Weights of a small sound classifier.
Model: norm batchnorm, depths [3, 3, 3, 3].
Training: soap at rate 0.0015, 2800 steps, batches of 64, held-out accuracy 77%.
Rows from block 2, named by matrix and row number. Rows with one number belong to one channel. Each number is 500 + 25 x the weight over its row's rms, rounded and kept within 0 to 999. All counts start at 0. Numbers have three digits each. After the name is the row's rms in percent of the matrix's.
# convs1: first pointwise conv (model.blocks.2.convs.1.weight, 192x192x1), inputs 0-63
# convs3: second pointwise conv (model.blocks.2.convs.3.weight, 192x192x1, transposed), outputs 0-63
convs1.94 104:509451454489499457537500483484443518481438482526515512516465478522516513495508488562543457485469525541438529514535496494483517515528471520470447482484446491479546478508498504494484516506496522
convs3.94 107:464500488503515484488502492505499500474451489489538513528455481471512502514516506456512489515470496529467461544523514473482521517435487478484498508518501504503491508493469525460550477470508476
convs1.95 103:508544454485517495498487486516475510448476473489528465501554480525471512494493453544482450501475534528496517506527492505526534523488469464529475537480492474473502509455459519504490543501488488
convs3.95 117:533461517513467503507525488524533522514480478469522518551532508522527490526520506484504473519520471538461446507480539504493537523501505513508485488490499486491463518547460523466486519502492507
convs1.96 096:474495516508490521514517559523484508481518489528494522487459541481537481533495457457478508500513491495462536505480511492510532461528501486489514436479445531516538479516473500534502511505521503
convs3.96 100:548487494514500459495465516512524513503520493493499490487503552461556468499504480521503522494523541539464464489491451502504444519482475494513507490482499492492468494499526539521533519529491485
convs1.97 097:512535465477488496499460526533502512514507483537501507516494557515491514521484517539467488496502503487543445507498512497495500480549467453522504499508464539502480480521496483519483455471504517
convs3.97 111:497514497539508480507521478481500467526477436537530517473518499479527491568481475502523481488491476474448446524497511464489489496457527497506511486512483480510510507449502518456484521502533465
convs1.98 097:543527514512535512479500527517561484517465522465469518496541539503504482522525542524518473521518500504477505509459494523539448519490529518499471538461514508510455479485533503515473455488473487
convs3.98 100:503523526519465518520452455559484498513549506480463528468493473508511530525485542510542486485472469480459501501500527490474493512463447523491458492514449492514496472473546490481506488486531499
convs1.99 104:539474533469531515509498493504469524550454521535480492486470525558514474482541487494449496497502469469481510487519500511494486520467527474503476487476474492485541508506480482477496493472517484
convs3.99 089:481479498477536522542522480497536460506505541516466478488517510501487493477524477477484476462519502488545495470515546526485475519554506482539501510513495482475516500501482488509531496542514501
convs1.100 112:502515488476504526459492492497456488522507475476456492508479489550512535489518487500492500528518473528514499504476447484513478491486515524510503487508483513507494504476497509484552469515527518
convs3.100 099:500533476539510521520525528506502529488490503436503500507484512480460463463518512511505504534477510496481521560487534471495484465515517484540510490517477504481486494554527525452525507475486506
convs1.101 096:471510529515537477504486481513532505477470507522498488530517518504559489513461494517529480527515532500473484460480485523512518466526499481523523514474477528455512470496487484496498485479526528
convs3.101 083:476495475486486486519467481502499483510518476519537510536526484474470495447487500537494521488483494525495505502503519500510505538510491497503482463490475480478509489503493462537482489514488517
convs1.102 108:438442462499458500502522529482469514501511507499495496501480532485538549480557506475532500503476497478509486535482499480480471548500477483489529520499462532464466516547511539470501528493503559
convs3.102 097:527508513498502467545519534528524440492519478490487518497512482468527548490500541485509512452491481521547535528483526499499528530533521483516507470503477471559509520500484514496464550478476507
convs1.103 088:556502506462469488539511471484511489500529490511520496494458503486472498453558500525500497482466470488508479471525491496471485456518550465492471475477504497470541480513508507516485495514492492
convs3.103 095:520496509502500508493518519516499521474492537491474551495482503478490489516484525533488475458468466501518476527506489474470475434532510547510502495507468535471455532501484499501513476527551476
convs1.104 098:510477469516491530547464521462526501502494505455494464531534490479516514501526530504518497470521545471523496474459494542471469516472544485511508509499493451485460518538470475497503461480542534
convs3.104 102:518460503549528500494516518463548476499494472531489442505498529503496550476484486532519523510469494522527540523524516499484501512491473472517507524527514563482492468495471486497474518511460526
convs1.105 095:495494481509536493468518494493520500469505504508499542497495428497503516519460508498529492481520473512556508525492484508481491491474501475500513505430533505469516513486495565507505492535484507
convs3.105 088:495448505472503464506481502518479498493469524519489552474531488464510502502518453495498491468484485489481523464486528474501550481492467504489495543495486498508512510519536459500516483479522468
convs1.106 106:540486526496531515509494521529487453544489455464523513509512504486521501523466465468505517521499487515514521457502469496517490495529479495465509535513513478474512467531497520502504485553481503
convs3.106 102:513538530520497509462496525482464512502493477504512487466521515465497483510490504531441458535504475474501453509500467507504514482522504474467524495502500493486487523520468529495525512517493464
convs1.107 098:513485463515516489534514468455502483451491513509508476547493525501513489509496514440464453560529526491508493483438484479486519506500487498520519505495485475473495508484482513545489499526542466
convs3.107 097:498490524495511528533492504511481515474476455488517527464480501524562527495536539505463538511520468497531490485526544491507500477519445482517559474518505479540516499464507477488514513542509517
convs1.108 090:538526482494523470495507493490537501468507515492527508504486552511500511478482457515529495497494516438510479485481502465488528490548483531496547503505538484445523506481516516525489557520550488
convs3.108 105:491480527494488537484509463519511515516473508487499490494533512523515470467495518473521514487567508499466481500521526483485482478507474472452487473476473471474496455487512497525504478503453510
convs1.109 096:512523474464524533489506495548523509470502492510562462469488512531513465494518534486493469488509517526509524576484493515493473506512481521482514476540518529480543521554528493512524519471512517
convs3.109 098:502508472466481481516465503466565484516529548542522473489452489518523495520476463517471486517525497512477507515468525551475516473527526519447523521487503522493501515526548488525487535488485478
convs1.110 099:551466449484542534474508479529460507503531502529457477550520491524495479498502474476519527500467509458536515525492489503534547498493495478548468493541475527513509435468508499504520521519519452
convs3.110 105:522438474543521465457484465470494477525503494483476524501491489516442486505514462519471489520479504498482536511511516503494514520499525568444500536471481494470462504485549486483496492461528501
convs1.111 102:523552530501528476516437490521461582490462484510501488502508492515471471521501492515528490514532499482467510524532529502537456481463496490441434458474483504495548477515513525496531464504518507
convs3.111 093:527470480489544515516479472529569473525499521473486497517467508491516517512538483492510510513513521476503526476536509487524502497499513509493522517490479518502476492504483509539489553508498467
convs1.112 100:522523520469469481465493506474505498489471521469492470454480528487488529467514512510468495460489506535479469515499486490460508513465531502476484449524473473486456481538477481511516520483540511
convs3.112 102:522528547520534498456502546523452475493466509487475539476519460551459466520494486521539506504491487488531456542500508460466469519515512509531509478460487555479474508485484491502461491514470503
convs1.113 097:497525515470494487478518511527533476510492460485498510539503459495469505480494515501531550483469510541503519505563511500501487513512471483531482507533486519474465538483471507484516469481493506
convs3.113 110:466495524497501534459549494507499550481475491509504496501527495518510468534496503534499529454500512537466544510486467477478502532463448472523462524480506504496492498555495531498488496481473464
convs1.114 091:533490494492426501472549500521503471529545467527459523499525509500511489505493487521505509453490478512539502453490550488480527470473523503489494528530476497478471477497534510482491483475492510
convs3.114 093:497521481543534514485487490472515477480530528507476485479511520520508474491492513553515518516504493488556554490541470489491527472510480460508508548481490524513486501527501555504511532559516455
convs1.115 102:503494453472529481516465521507486478473480512483531496466541499517524520466464475513471489485491511503482460480472537492516468466468484534494512492488468532520485518552502457490499482493459489
convs3.115 105:532487536490542492468486505472459530532510501506505502482446471501526488459536488484556537489503485509521532497472507508494518506523492457496474481470535522502499534529466482527460467495516487
convs1.116 101:538490478465502477510480446498536501512508493473483479573470528503544539515472486555469503512519497464469493515502480513519558449485486487474479492478464497518483481484515474519509444486501464
convs3.116 112:504481516478480504517507502513466483498536499477489546513493532539499476502532559481503483495497493478520466509487459499525498519510514492470490514514493502531465488484512526529507541516483528
convs1.117 099:492537556480478531472508463506495517508492514485478500461485474515512490530507557461542496510519531492483546434542491457461455471547527466508466536468518494464508501507491504467454442511504478
convs3.117 108:496504526503452536526448473516454474510493502506504565458552463533492452542487449481524489501485517559540490509515525497518484537481471474506472528481466461513525507531485526490514513488475487
convs1.118 097:490496468549532440522466527495496523488534488486519500467485504539556492475459465495495516482475478514519495468483508481485495492480467548482483544535503551530476499419466504515505501548527483
convs3.118 114:509469529464506524520494500490491546515524495511455491512476525480531533479469517517485524451491496535497479523492497526463488520491516510550515538528531506479473534532511505489505450526498503
convs1.119 096:445494524486541460516525483544499465457497448517450506519517495530510451507534470504528523476520506544501488536509522464509508507481514485505497496523523513493514505463508469524468434475526492
convs3.119 086:463477530497530506475504536479458470500507476461467498503497502475569486507542514497484477521473515460485475492487526499471500514556484479555471511554476465513465516504478487500500482523506527
convs1.120 089:522474468490478530503489487474533512486530528539481492477517550535500519504506549486458543520498503450500485520489511500500514487484531531528511558496520481500466469498497501493463459487527472
convs3.120 084:496464496472494501473539464507493490520496508554478500507446479496474487512477469483514454502509470450487453512531496516498530503534557499505527500538509468481535497446506506518474484514512484
convs1.121 096:497468521454495504447542470503485515493468478512465515498443462498522501543496501529501495562502464485493485498494523499499478525537498456517482529499523500475481524483463493492519558517470550
convs3.121 102:523494520507566489484496488498502504522476494519445526530490448491488520453499491549531480487460487503466491492456514471492475482506497487473487474491499493488505462476502494521525497522464524
convs1.122 101:518543493484495483480514535502484508499481482485496469512500509514513517489457502507452490514466474516487512485497508506477524507530471540524511537507490527503544517520546452524481456509552492
convs3.122 105:495493539505462522499489508479529494533464455510527522501534503507489481539528517498476451480456503482508471543490491556473511469478514471512472483499468483470474540447511509496465497524501562
convs1.123 095:499544460453494545540475490483511480482501493524481481479465439484517516504449498518499506524495523507473493481473516486532490469466500487525522576475533460501482559454497512519487526516521495
convs3.123 110:530487535489512505531512569494522530539535520509476483510550515476506532505476504509511542537517492459479495542487480479486476545497518532513513495511504528476517464525454471479477509531479527
convs1.124 098:495521453510492451557519480513468497506528490455504483543491535470486515541447518462519517501508487521526501505452470485515482483510509521528534469479481529522499505457479483501502534559514497
convs3.124 106:494524522491498500507482532473474517494490481496475497510455461506492513500489511475497496509441457505487555510514528486470528484519462511494512508465453471509526478526473492534515536504434533
convs1.125 114:505503496494486475521493488478517493486496519517503507491501552469540482486457534474481461499500497481423510484507532490498501533478476479501525495482495457483466503492505453507491488497487468
convs3.125 102:520516520545497508503517456458503496472500524522531567494500532510496491532539508471502511494467516477531464510509538504513533479459499533459458530461500492488507494482503499488475482491498514
convs1.126 106:478498503477498477522512503529504492473491533536524537493479495507512501498494508552505483532500500502494523456513496522486486492526514521480533513548465495505483535523500495501487481503480464
convs3.126 093:507505470533513503469508429500489517463454519463511503526496519532528546485512486484541460480497522531536526494472481497496516521514501512463531497481485480536485474485507496511459522438479486
convs1.127 100:457511509485487538451526465490514525489523526477504482471557507497524545478539505489525470463533459486462490530471506490470500509481506467523524480485510546508503548513509483499473550494488521
convs3.127 112:470533491517476496508506485512472465525492491508549538485462531506475533481545503504456515507503476494487487439506528489519481517523489492473478521494495514511499510534542483483507510514441482
convs1.128 099:502487484485450483499507462534484509515523490455501530554451455491503487539495528517518503454470472485469510498526462475507509477517466498488535497525543514489549519484466525509453501544497494
convs3.128 090:532530529544483494479523519538467498448494495496517509517509505505488532497536510484495481472478537501484509507482508507513471483494478530514506529522481490461489510504446482515517527515524554
convs1.129 090:458491506512526500536503527460484460506510500475504518505447534472492492529521498519526521454460501470484504499506481431517445509489456478468564514489505497559514471515489499507487503524520505
convs3.129 103:523491514506465536488528541545530515463510475485486528513498553484494460495473514545477483489509487475503516527490519523484522540496484520471469489491542560510527507500483541496475502504496501
convs1.130 112:526464449486540482506506520482480533493497504538493468495460521493468453552538492480509460488500509522511523488483515497488437481482518510464457524562530506494509516523518487489516531517473534
convs3.130 094:487490470536467490512515462499488495488485453544466539466506471540492477469488498469476554487524494504530527509542497492528509496505464504514495497497504472488502520488559497421462515493519516
convs1.131 093:532512496516517514476488491475501514520540490461501497490487490488513518528507493458501545491508497551486526494505518511476519512533484499520478511470493502506509489481455453493491500535511517
convs3.131 087:507529490449462474488517492474499479512532515490496457487500509482481501519545488507470464494507502472488487501503517479493476467553473483527483457506469488498449462486537510462466476485513475
convs1.132 096:483467533524501496532434496481540537473486472477467514504489559468504481496473528498525502517499490484489481516516512510432518457526484496531489502461495481535517540489502489490451433493510493
convs3.132 099:509478464514528495508465480541513489521488529474494530500501510478512486479523532496510491520541516487512509506483507499450512490509539543513501465504459543547476488512511507527495498511550544
convs1.133 102:479511511473502511539450443486527489471498490502500530535466494524542498489462516530502515531512537543491488474502533513459491534507492522472488500514530486524510517501496490502507453487468504
convs3.133 105:461536522493538489521495463484526466466487508517525445506493501495453537509511464515530481514483493528456511506478499506480501523492490519442508503469524475488521496528524458498520515486527482
convs1.134 100:519500488469539527542494485467488489529510511508506482553476501512529526486522526518486491523489489467457517502501488514542498449470449500509520558486454525539532482514511514480524467503550517
convs3.134 115:529519492515500488487469480508526508515518510512539474495536549484504519481505515509541489555517509533539494521496470472489442498503530529471525467501502494524520482506489502460514557481486505
convs1.135 115:507500505490463484500522472460500496495490492455466523506513536468510498490465501502512486500509520505507509473525529473497520532500533469493506525525480495477495497548487535480570471492458529
convs3.135 097:508479448547515508535509525529483504504495532538487514512517519530528498548500508488508517481508501531543493485515507471521510509471482490483513479445522517507488530455486540523513465538515551
convs1.136 100:524481490489491497509487477510505483473489491496466480482458461530459471512535484479553523513474511522504506517455510512492525470484502499508440489518532448511517458487482558492476488446451536
convs3.136 088:522498469481502544510466448521497477478508500523540489458499531501500458464544485518508524471499493501471548494526516523467499537495496512548464500498494525467501505511523477502488515463515483
convs1.137 100:490522497524504488513552498488441509433527520497503474524485482524515483513488525504465472468471479469520539460505482477479503537461502514525474493456469515472538498526507496475505515520529464
convs3.137 108:499496497480523466480478489496499530501538492506547524436474436511523515511477498525501495476485503502546428512451527542533507534467509477503493477521503512471489495486502487474477503465544456
convs1.138 096:497506523478432478418455488461449499518549521502490486519430544481521497474550527509511529487503494471511476509498515532470535506513519523508527504494491485513493485495499501478510516518500459
convs3.138 105:502519532529510538454469482485559507456518489516475490494487498513497491543524495505494527449485484543461476540446477512518486472468503509515487495538501499475508509477462497485498492491533513
convs1.139 105:485491491475524534555480568498471540503513538493492515543489505504470547507519492528512524535479512497474520520539457546485501438471466520520499510511507475495527503510513515518511453484469488
convs3.139 094:489513515509488509503510476474500512514444540462506513516534502505505503549442511498520498514448521484501516471518513513495551534533455506496529511530526477519524488463550487530473509504528484
convs1.140 085:470501544464476507460509542528482527539493491492450502486528466488498495511489499532508508457476526520489459483519456501531477473491473513535466527494497557479530519476496469498509527500482504
convs3.140 099:498478442495550482565488515476485493505504545478465493465484475493542479513540498507526511464519539533485560525514498475475474550488498433508521533486487477514491559497467539474506499475509506
convs1.141 092:487471519472532534475537499520470477489507463476525496512513508505434510518482448529485504501467506504459523460520502486523470499529507493485498531482480504517560477534518544506496489534492528
convs3.141 087:497509438499506509543481465515472515493510531548486505473503526475548519460481510468512518542484451522521516506520525492524485494471467525479516474534506511488515482520486505524532551516480497
convs1.142 104:474473531461490494496498534541488510492494461506507462517529484524546472509502474494478480481507491494548488510462458485498483452490459501462521495482530486483512484523532466472508488486523491
convs3.142 094:495452504479474445490514497537506520477523477517497484504530486503492465451460477538505520511470516514472484527516487497521469540502504503486472530530510478548488462531511482488504488491548520
convs1.143 102:509500476493514462492541537483472512445464522507471515489531472517514493485483489442523480486472540486456534496523483510461485469508477460531550489534442548511504510519489496500520522515484494
convs3.143 107:485520495532494472536497520497453490483495532518505475548482475476518484456519479489499475477491502539520530544486473464460508512515458467474519507481500499517495505512492522498497514521496509
convs1.144 096:479509510472476512487492466468493456478462535480489501515532475503466499543515526516469469484520506528510500516485564545530509513480529543454505508530463541512468489485479502497495488485517498
convs3.144 099:467486522500510471473530530511510454512488454501459505541493484515486472479468495493507499506482501490507478496447457468490488541472513524533460497486490527504524497467520519506483542471498490
convs1.145 091:497508486525474520456499498526517520487483475458497504505522523495498499456462511495459511471487449499497517504516478521508479515474539460512476515534484538524528538484529487502517501497455468
convs3.145 092:537480526516494495494536465501494477485538499480529558520470527474508489484531491455488477521477527508465520510515496514475462508473525504489550523530515514505469513503467512475486502501518493
convs1.146 097:524503434506519478511465507453532545506497527502537490514508533526535492525481492516507500521528506533522521492483465484533528507525538493520498479498465496470531487502489494505485521503482534
convs3.146 088:510535509495519513536492524513514537530559529515498543524520521486511483485494464520498509486534467524523515529493485483537495503457493532478520536532505496514491524526499538519523495466449524
convs1.147 093:458511484488519540498476508489441516494503477471448505525486497512551536493491476450490484491509547522491496531514484518551533496480520490519505543482506478452489511493512541514454514498498525
convs3.147 090:495441494538495529515520491513501458513512483504538507488460512519493465445500498514481490518460467499535500530549489516447501488510536484488525501537518500541519448477540489456506512498524511
convs1.148 106:513470498501540485460483526495481509480474545505514510487479493493506504515516532514483476489523472495516499437528489512487534488550525446479554500500503455534536460445512478499485485488494506
convs3.148 106:477496500524523490494518522486476519518540520481497463483511477544465485479533502534519470507489484465519456484545486482521516520476462542495479455474549470486505518522523484454506510479446528
convs1.149 112:529506513525531495450513488517548467515529479529505515503479492511511499516509485537510502490515482493521504457506518510505488474500506473447468520475480484513494506463480499497487521483499514
convs3.149 114:466465469501534467454466529505514494487493459487463481524470527557488491530488528466483521490530493473487488454437481520533495537496517483559494505517481519482524505486485555512511514538555468
convs1.150 089:510498474472494452491507525482496460457462513503506525528511499476528465498500507464486495490526505461510505484457484482426497510526482440484535511528490514555466508540464510472542545516541519
convs3.150 092:502526505558501494520500475505528504506514497482467479512491539517465496473520489479509463498520476481531501523528541476486528468537518548490492510486460527516506502463505497476478560460480480
convs1.151 110:532462447487476504496508455528516501529459519505503458522502503497454502480513519506522503487521442525499501495456493498531491517503507532495514528520520523481475514492495461509492443483464512
convs3.151 087:525529496494507467458485500460503506499480504496533529486475527512454522472487510515450473474506494505493477530541546468482491502489559496509513481517520522539516503522505477518496500519506544
convs1.152 099:503517514457461496504464463532470471504488526531507549450485478463522490522508476480504464557485499474467454472485511491492526516480467466523523522494505501551476514450514547537519533478505518
convs3.152 105:504482519500459458497508464496527453511485519476517470528495487484495506488524532492517477486470485475494467505500511526526515514443486523517457510493525524495502483485539511509469552529519505
convs1.153 100:489474499505481554537435519494517492541493512537517488479478455497483500507487498535449487538542469509525554504478472504502459522484481479483459482545528485524505467550491528469504482509528470
convs3.153 103:553475508527487470491505542483513484488476481472532483508503504478526491465540500485532475481470467532518462473526499493453535473530515529498467528490480505533493517547513504505510511479503460
convs1.154 103:459512545525489489524492503470482476501491514460534488467503458541499505498526485500510467520558499483501488442538492515483520539493490525521526527497486485509530520464505499456513494447488490
convs3.154 100:488479480498535448537521512475474475532475440509455540488506466533476473468474499469496471519528448505520524459440478511508436471539527499533500525509491491486495527534456507498545467518530505
convs1.155 094:503542470533503491535485478538468483500520543511527511539479512478514540499529493471502498501477493447517480524529518484514509491519500554520520525516501477528485526509498504488474518517565467
convs3.155 091:502498488517447463472506471477484500463505523482473517463500483522510476488490498451484479469477480540475502498476524499544532514517472495522519520489510551485481503507482504495512495508480501
convs1.156 093:504487469484488510494469531486500486505475466512496527516504556466534496459461492515485496472500488502540494516480517524537502506495459516508477496492462541490467470552477485472531530447436470
convs3.156 102:489492484512489522508477519466526475490479491468528495506522498475520490475520514482450478528521523500508523485491520440464457513525472486545518436482529536542485479512488478462477490478521482
convs1.157 102:466499462500475524503477488473464501506475477492504514508541532518456507514513536485518492514495498465446469463483462492503530487510474551522542491506493458445506491506519504492535551574474518
convs3.157 101:481531516503529477518527517522458462504511538503533496481495475478494517523463493451454529502504492474483472492516476533515492473509510443544540514464477511509474527548500472477463503468528499
convs1.158 093:487481489564450464498514453514457512512527500515524468507498493531527514498506525507509542509493477496504513498514499486520541563507531517459504534518460480484481514467498529513475542483450490
convs3.158 100:472490519520476477529563479478508471514528522484512459537527483458490497470497466484521510478496546494512519488484488521511513538448502491528495484511524452531521502493501464496457486502514524
convs1.159 100:468474497477440489524469451472492515494494521494478514508443495506509491494554484527451450522498536505473494461528523483479500511484502514510519515524553500506487492508507499471501500484529522
convs3.159 092:480489496506511478507490483544494525535494523490483506511492553498461499498478492485488502516519536471536528498481508453496499506546519516486539462486547509502506487488498472541494502493481484
convs1.160 105:494518470513476505531518503502447511487540526489508510463484498468493524491494506497464480464500517554491491466449469533471530461481511507498505555497475502524521531526456453479491500548476483
convs3.160 100:523457492531485483501479523458514521493434554541485488483519491477508480478491466502513502517469548491462458457506479533510478521506494510495480507504494514485541470476488497530550453533457514
convs1.161 094:533496498506487455453544486513471546496504499539495472482538464450501525504500538510500505537520498536505478482505492486518487496537513442511506493503469539521524478501527492497470537468477545
convs3.161 097:498508500425521506460500507490503489535523513483459510544528454519522477467477511495528511495490496481499483482510472485525513528525494515494509522504481467497505516475558502523506523498454458
convs1.162 093:502531455473467469447528490535492519471507504543480534513473496468551535503507507540501489464534548471516491459478492524502480511462461526506536472464463489515518479469488527513495484488482506
convs3.162 105:520516548496490510527456469456501512465490495504515492466547519481534495499488505489501470538481479465463462520477463498462520482471469514502517531520497548477477433459475532482501476495495543
convs1.163 095:514539468510511497495519537497536514536486509500456547502499515473475490529475480517498525514513499525486503523482511473525530445530482496480516489474468527487496531454488482482448459486447485
convs3.163 086:491523489528496493506525488465498498520534513496496521535520535485443497500508502461507498493504451492495500506474497487556492532515532513515447470532494504494494467478493491524500451514532494
convs1.164 098:529507478509514527504488509529509512498496505510480537501493476468555528494511495489519503506464518536497494513483493512503455472499496495530501473459502469530483509510488485474507498502464499
convs3.164 097:504531539479474527514480509494490500491518495475483536515498450571488522496496479433528497456524495510543474548450542471491546467542508468467515425501503535486504483468518493515495459469502464
convs1.165 105:538485496484447505492497491504494517482442482484489508485498515508490521470521498515464520470523486535434473475537463499503539460491525502511508480480515483499476515560476496460495478531505473
convs3.165 102:524519482529467474464543497497504507524505458482508515490488477502509489499537523496516512532485512511536482511531480486533458508471493517552476491511543486485515510479506509446481466498499491
convs1.166 100:514487467484483473514518465456498464519463481506497484519453522471516496485451537523507463498489469527496502524466506520468476499479503486488507464524514518454493522496457521500492504509533593
convs3.166 103:518489505532490487500487483478527517498464483545504506452504511503469507500459520518487523496546486497526475532473507487509524516510472512473532491470479530477533503467454494540487449492481540
convs1.167 116:524531492518525485522481556508498438528500518530519510505480530511516502513496513502494520532489515484494473503506523502469505482515516538517511515535486472480557473512520494506541527512463502
convs3.167 111:443485493495520512488489498551501505513533476530564478554536463447490531503564504505489504572464494539488522510514506500483497506526498528475534540502518511544494506482520491542477504498509504
convs1.168 105:462508531525514535511516502556553472489492492495504532553462464529512510535508502468498459501475533497518527466518472523501465551505487530466484499472508460510449475517511500497502485466526511
convs3.168 106:500488535507499500486518477515499489501474527494497527499540476550511524534442555523502508500474518464478496469506472471491502510501527509489531479497543480519493529502484488488466498573483522
convs1.169 092:480479529494489498535500503538467490477509508484481489554525503490529504461539508457477504480482491549532487499506506486519522493478480516481499516499513484536547513496471471509494486517461506
convs3.169 091:448517488484496494475519462506565503540529502471513488533490463459520522548496496520460525474515511447495484530496529518488475489511477509457457475515488496530510500504485458463514531485503478
convs1.170 094:531490499475496508495505485544492540519527519500502477506527464517488507497498503491508485533465521449519484513523436484521485522546485532440528502479445499480504500523471533514481512501504468
convs3.170 087:523472526483481488508486521520538539512479492538551525524493520503519512534492499549513515486506476519519520533491513494480542544495479487509495511493512539453490460533476517530507508470535521
convs1.171 097:516484470523547469482486473491503500492499499458487492497483496574530470502512450483548544486527505527484452496479529485481471495428477501563469508550488454496491476519406488503505472473479503
convs3.171 116:509511517475512468483506507471497462484476528447522472493474510496507539493529570521463502495466490506480522499503516538463484513535504494541522472515565536489491491532506523526529486538483476
convs1.172 098:530475507523504483549476539511524468532476498467506501500461520496471473495543519513468539458456481489476529474504517532525485552477484498524493508472483488488488509499520496488481505526451520
convs3.172 093:488498524501479539518547534471472501486513524496481451531511495457521482506503527470485502517537474535516492493500508490465478520521498458474531539522513498501527499525525462537499505514508504
convs1.173 095:548506511471484548514516510502457508467478494512518545507515520496488514510488513426521483474496464517487482494553534531531464473498482470486505468554498496482546489489486492479536510478502539
convs3.173 109:497505470504508497464506497519509520521543498524514522509498521515507450489461502471447454503526514507487510524491458480504494512492487495535491497528508530553476471469500515504530551508455456
convs1.174 099:509529490485503506481490518486551477541519496507505507488530542488501521507489485522502515518533506525494506520484460531490502486501443536507524483505515501493516523510488537514529479449529512
convs3.174 083:457463542501530486484542498501458504490536512483508508482512469460538477473476518524495483528481491481515497501480505518472528478480512481493499481476500480496539526541506500479493541497532531
convs1.175 106:540504480527529461500458548488507509542504472470459473467474477523505523502519520498498469531460511500530537482536435476491525502508509475515516537452552467508500520463488457505472486485533505
convs3.175 103:525509525468488495521522444520496490491488469494518456465480528506459521501480531500543488503488546479478529511516482447499508498497487524500476487479515467472557549508483506504515489527487480
convs1.176 098:488517510531512520520533459541487444462483516519457516487456477504540477505552475487499456519493493544493481490493489515505514493516524481510496497526540468492504497518486507527535531530476488
convs3.176 102:527500534513512468476533470488483503488529499541508506515511510511510450480546489451503506469519524517537480523485491463492488499504494529482499557478452490504498503515497494520492492471483484
convs1.177 092:501516538534500506457498498544464506552528501495504477520477510504500481474558498506483503536515481534479492549563531504485520508534470477520478464470497489522573499491524511479490479522501501
convs3.177 089:512474460484453511473468492472498481531477478504465502488508503528512551536553479551522514534531513490526465517548512503508485494525487493497514499509481478527488495444499522429488500521492463
convs1.178 092:495524510473487536464467445539501529499485495494491494446510561473451499497553498458526461499505502446479483495518504481482522493502461530525467526564525481514489491502497499508478513552479495
convs3.178 099:492466490505544524451481493490484523469446551554496504535491524505490447517485506507545498457506525562516542480530452511519504512486506544496506488502524519511539501516461463502504522495490526
convs1.179 113:513486492524500488482483508513491500428512492510458523496516517504518475506494535507499486478471525505467488505515567485504475491491517539507498525519499508531461473458486504492523460475533503
convs3.179 103:487538552520524522485542556508510486434481514482500504525487513486485485484480481499497505470488500502497515499514520492504544504516515505470496485507511510531543476511478495504499509493490459
convs1.180 099:507495500549462503522534508510472471486517495501495498532476471527478515513511491501519529469520519516528508475472532506483458543481521520541465502506443471567481518498466488486525497502521523
convs3.180 100:533536486506488482493539481523534466464504487452521530526547479511496521470506549487470502513516468523528483497532474472455527483516515470510475495495520473542487489477441463457513496448496488
convs1.181 094:469500460486491488510494512504487495483512506537534550524471521512504505469495503522516515522482531468499514479496500508450504485502534536546526534521489511485469497503507539481544553552521539
convs3.181 090:518513466504495543514501456485532508510503504483464515489480508488487504517459545465498508523545530515503456499478489517459470476482488506505474522492479498466521519503551494509479520510525508
convs1.182 103:507508488504477518549466464484507490497457493497511488503509490510512492493500474522494523502529509498485517516489508489526515483483489468448504533461494545513464482484524489480473509439540490
convs3.182 105:525516494520515478547497536522536525539499524496466477514510474463510510512502462507482510480508524484449462502504481500475502530493513507499516495486534527500573494518558497506496475463504455
convs1.183 108:466519496508476483523478542445481482500486500522489520527510474478519501501535484499493518507469470504517485510509526481497544506544482509490532529526518538529492456449530541504517512494508502
convs3.183 107:489531460496538534521495510493522517483491465495499472502478491492499512524482454469483488550500515501518436517543490535500497464488541491474506533514495527520516514551486520495498495457478479
convs1.184 093:524502523463509547518503511487485484493528476491465489545502510496501481488497531477538507489490460466473492509525499540481497490493499456451452475504503526514475539519508463474523487479553489
convs3.184 101:453478494483482506550561475485514499480435471534509467504523524491506503528523531482490527479540475466480504493489488472507524557486478465475455525487531468450515501491470550541494533492511504
convs1.185 102:534530511500491508470502502487497486502569530475469485534513489495548523477492530497511549468534488493527508512469493482518530516522487522478455512477455510494504483472533479513497549495458476
convs3.185 086:540470468517511489492472501551494544506551493486537475539489527503500476478465510474517527501498531524507497519497464502472482531532509504547518515522484539459455535462464504475500535528472511
convs1.186 095:519508446519492565453482500522505503537454514475516540575529507529481502516483486522497492531482533502533494501513486481490523496494483507533508516552537509533493500473498499517520498535506476
convs3.186 106:487482471510518467496492506482499525502507468491516502534481517535523507478535480492503511508497520494495515474497525474476494467523481520514538477507476517489496523494511513483501500457494516
convs1.187 106:485508511546494470538530511502527498502479457490510468522521514573539494545528528501536513479486482481521507505493480466512487527510474526472499492516488478528489486513505489506497499484492535
convs3.187 107:520516521492518492480552468516493503489457477534453504479533463499501493543482509511510522489501513476484510506532520516487511531471510485507512495532488464461492501506498488443484554444492514
convs1.188 110:554530509533457483488533472496475483486520466477517521466487493515500480463532487488476518511522498516485503482473512507549504524515467530507464481496469508478480558481517480527555485495490514
convs3.188 095:508516540505457480523532455530544533483486502512515499530541517465485505492514483509530491490547520521468524493491535497480480497494560503538518502472491501505501523508451501523479530477463495
convs1.189 114:498482530512458513504520513511524477494498479521480449495489512520469496486495482493469480513491527490498469479485444471497506479510497518503541522501494475493517514515489505515466480510492492
convs3.189 092:482485527509520506532528466475476486551521487518493559481519470498494486471492502490570490530469493554506501540474482512492479489481498526486519512478482487512488547517501475438479512509487522
convs1.190 094:486473529444486506492550546503534482486510490505468477478491497505517495516490501465466542483534514543486454466471461486515504509516512501509499499550519470510460520527476487492492523499474461
convs3.190 096:514480555490530464476460526522499525499522493514463550539528516468491488556479494517489534449506501500534487523506474530517476537528472527503465486533544526513501485516561509508490518491500473
convs1.191 103:504492451499466470533489476497492515511514519480492503519512502486465516498468513494485546470494511503487523496480519513496526519484501439491517554528522497505483490526483513486477537472497480
convs3.191 097:489508549469470514530480499458479501506508524494449521488524495483535515494537503526499481509520486494505481493504460471526486454474446521519489479458520513510458487492461526494522454473505499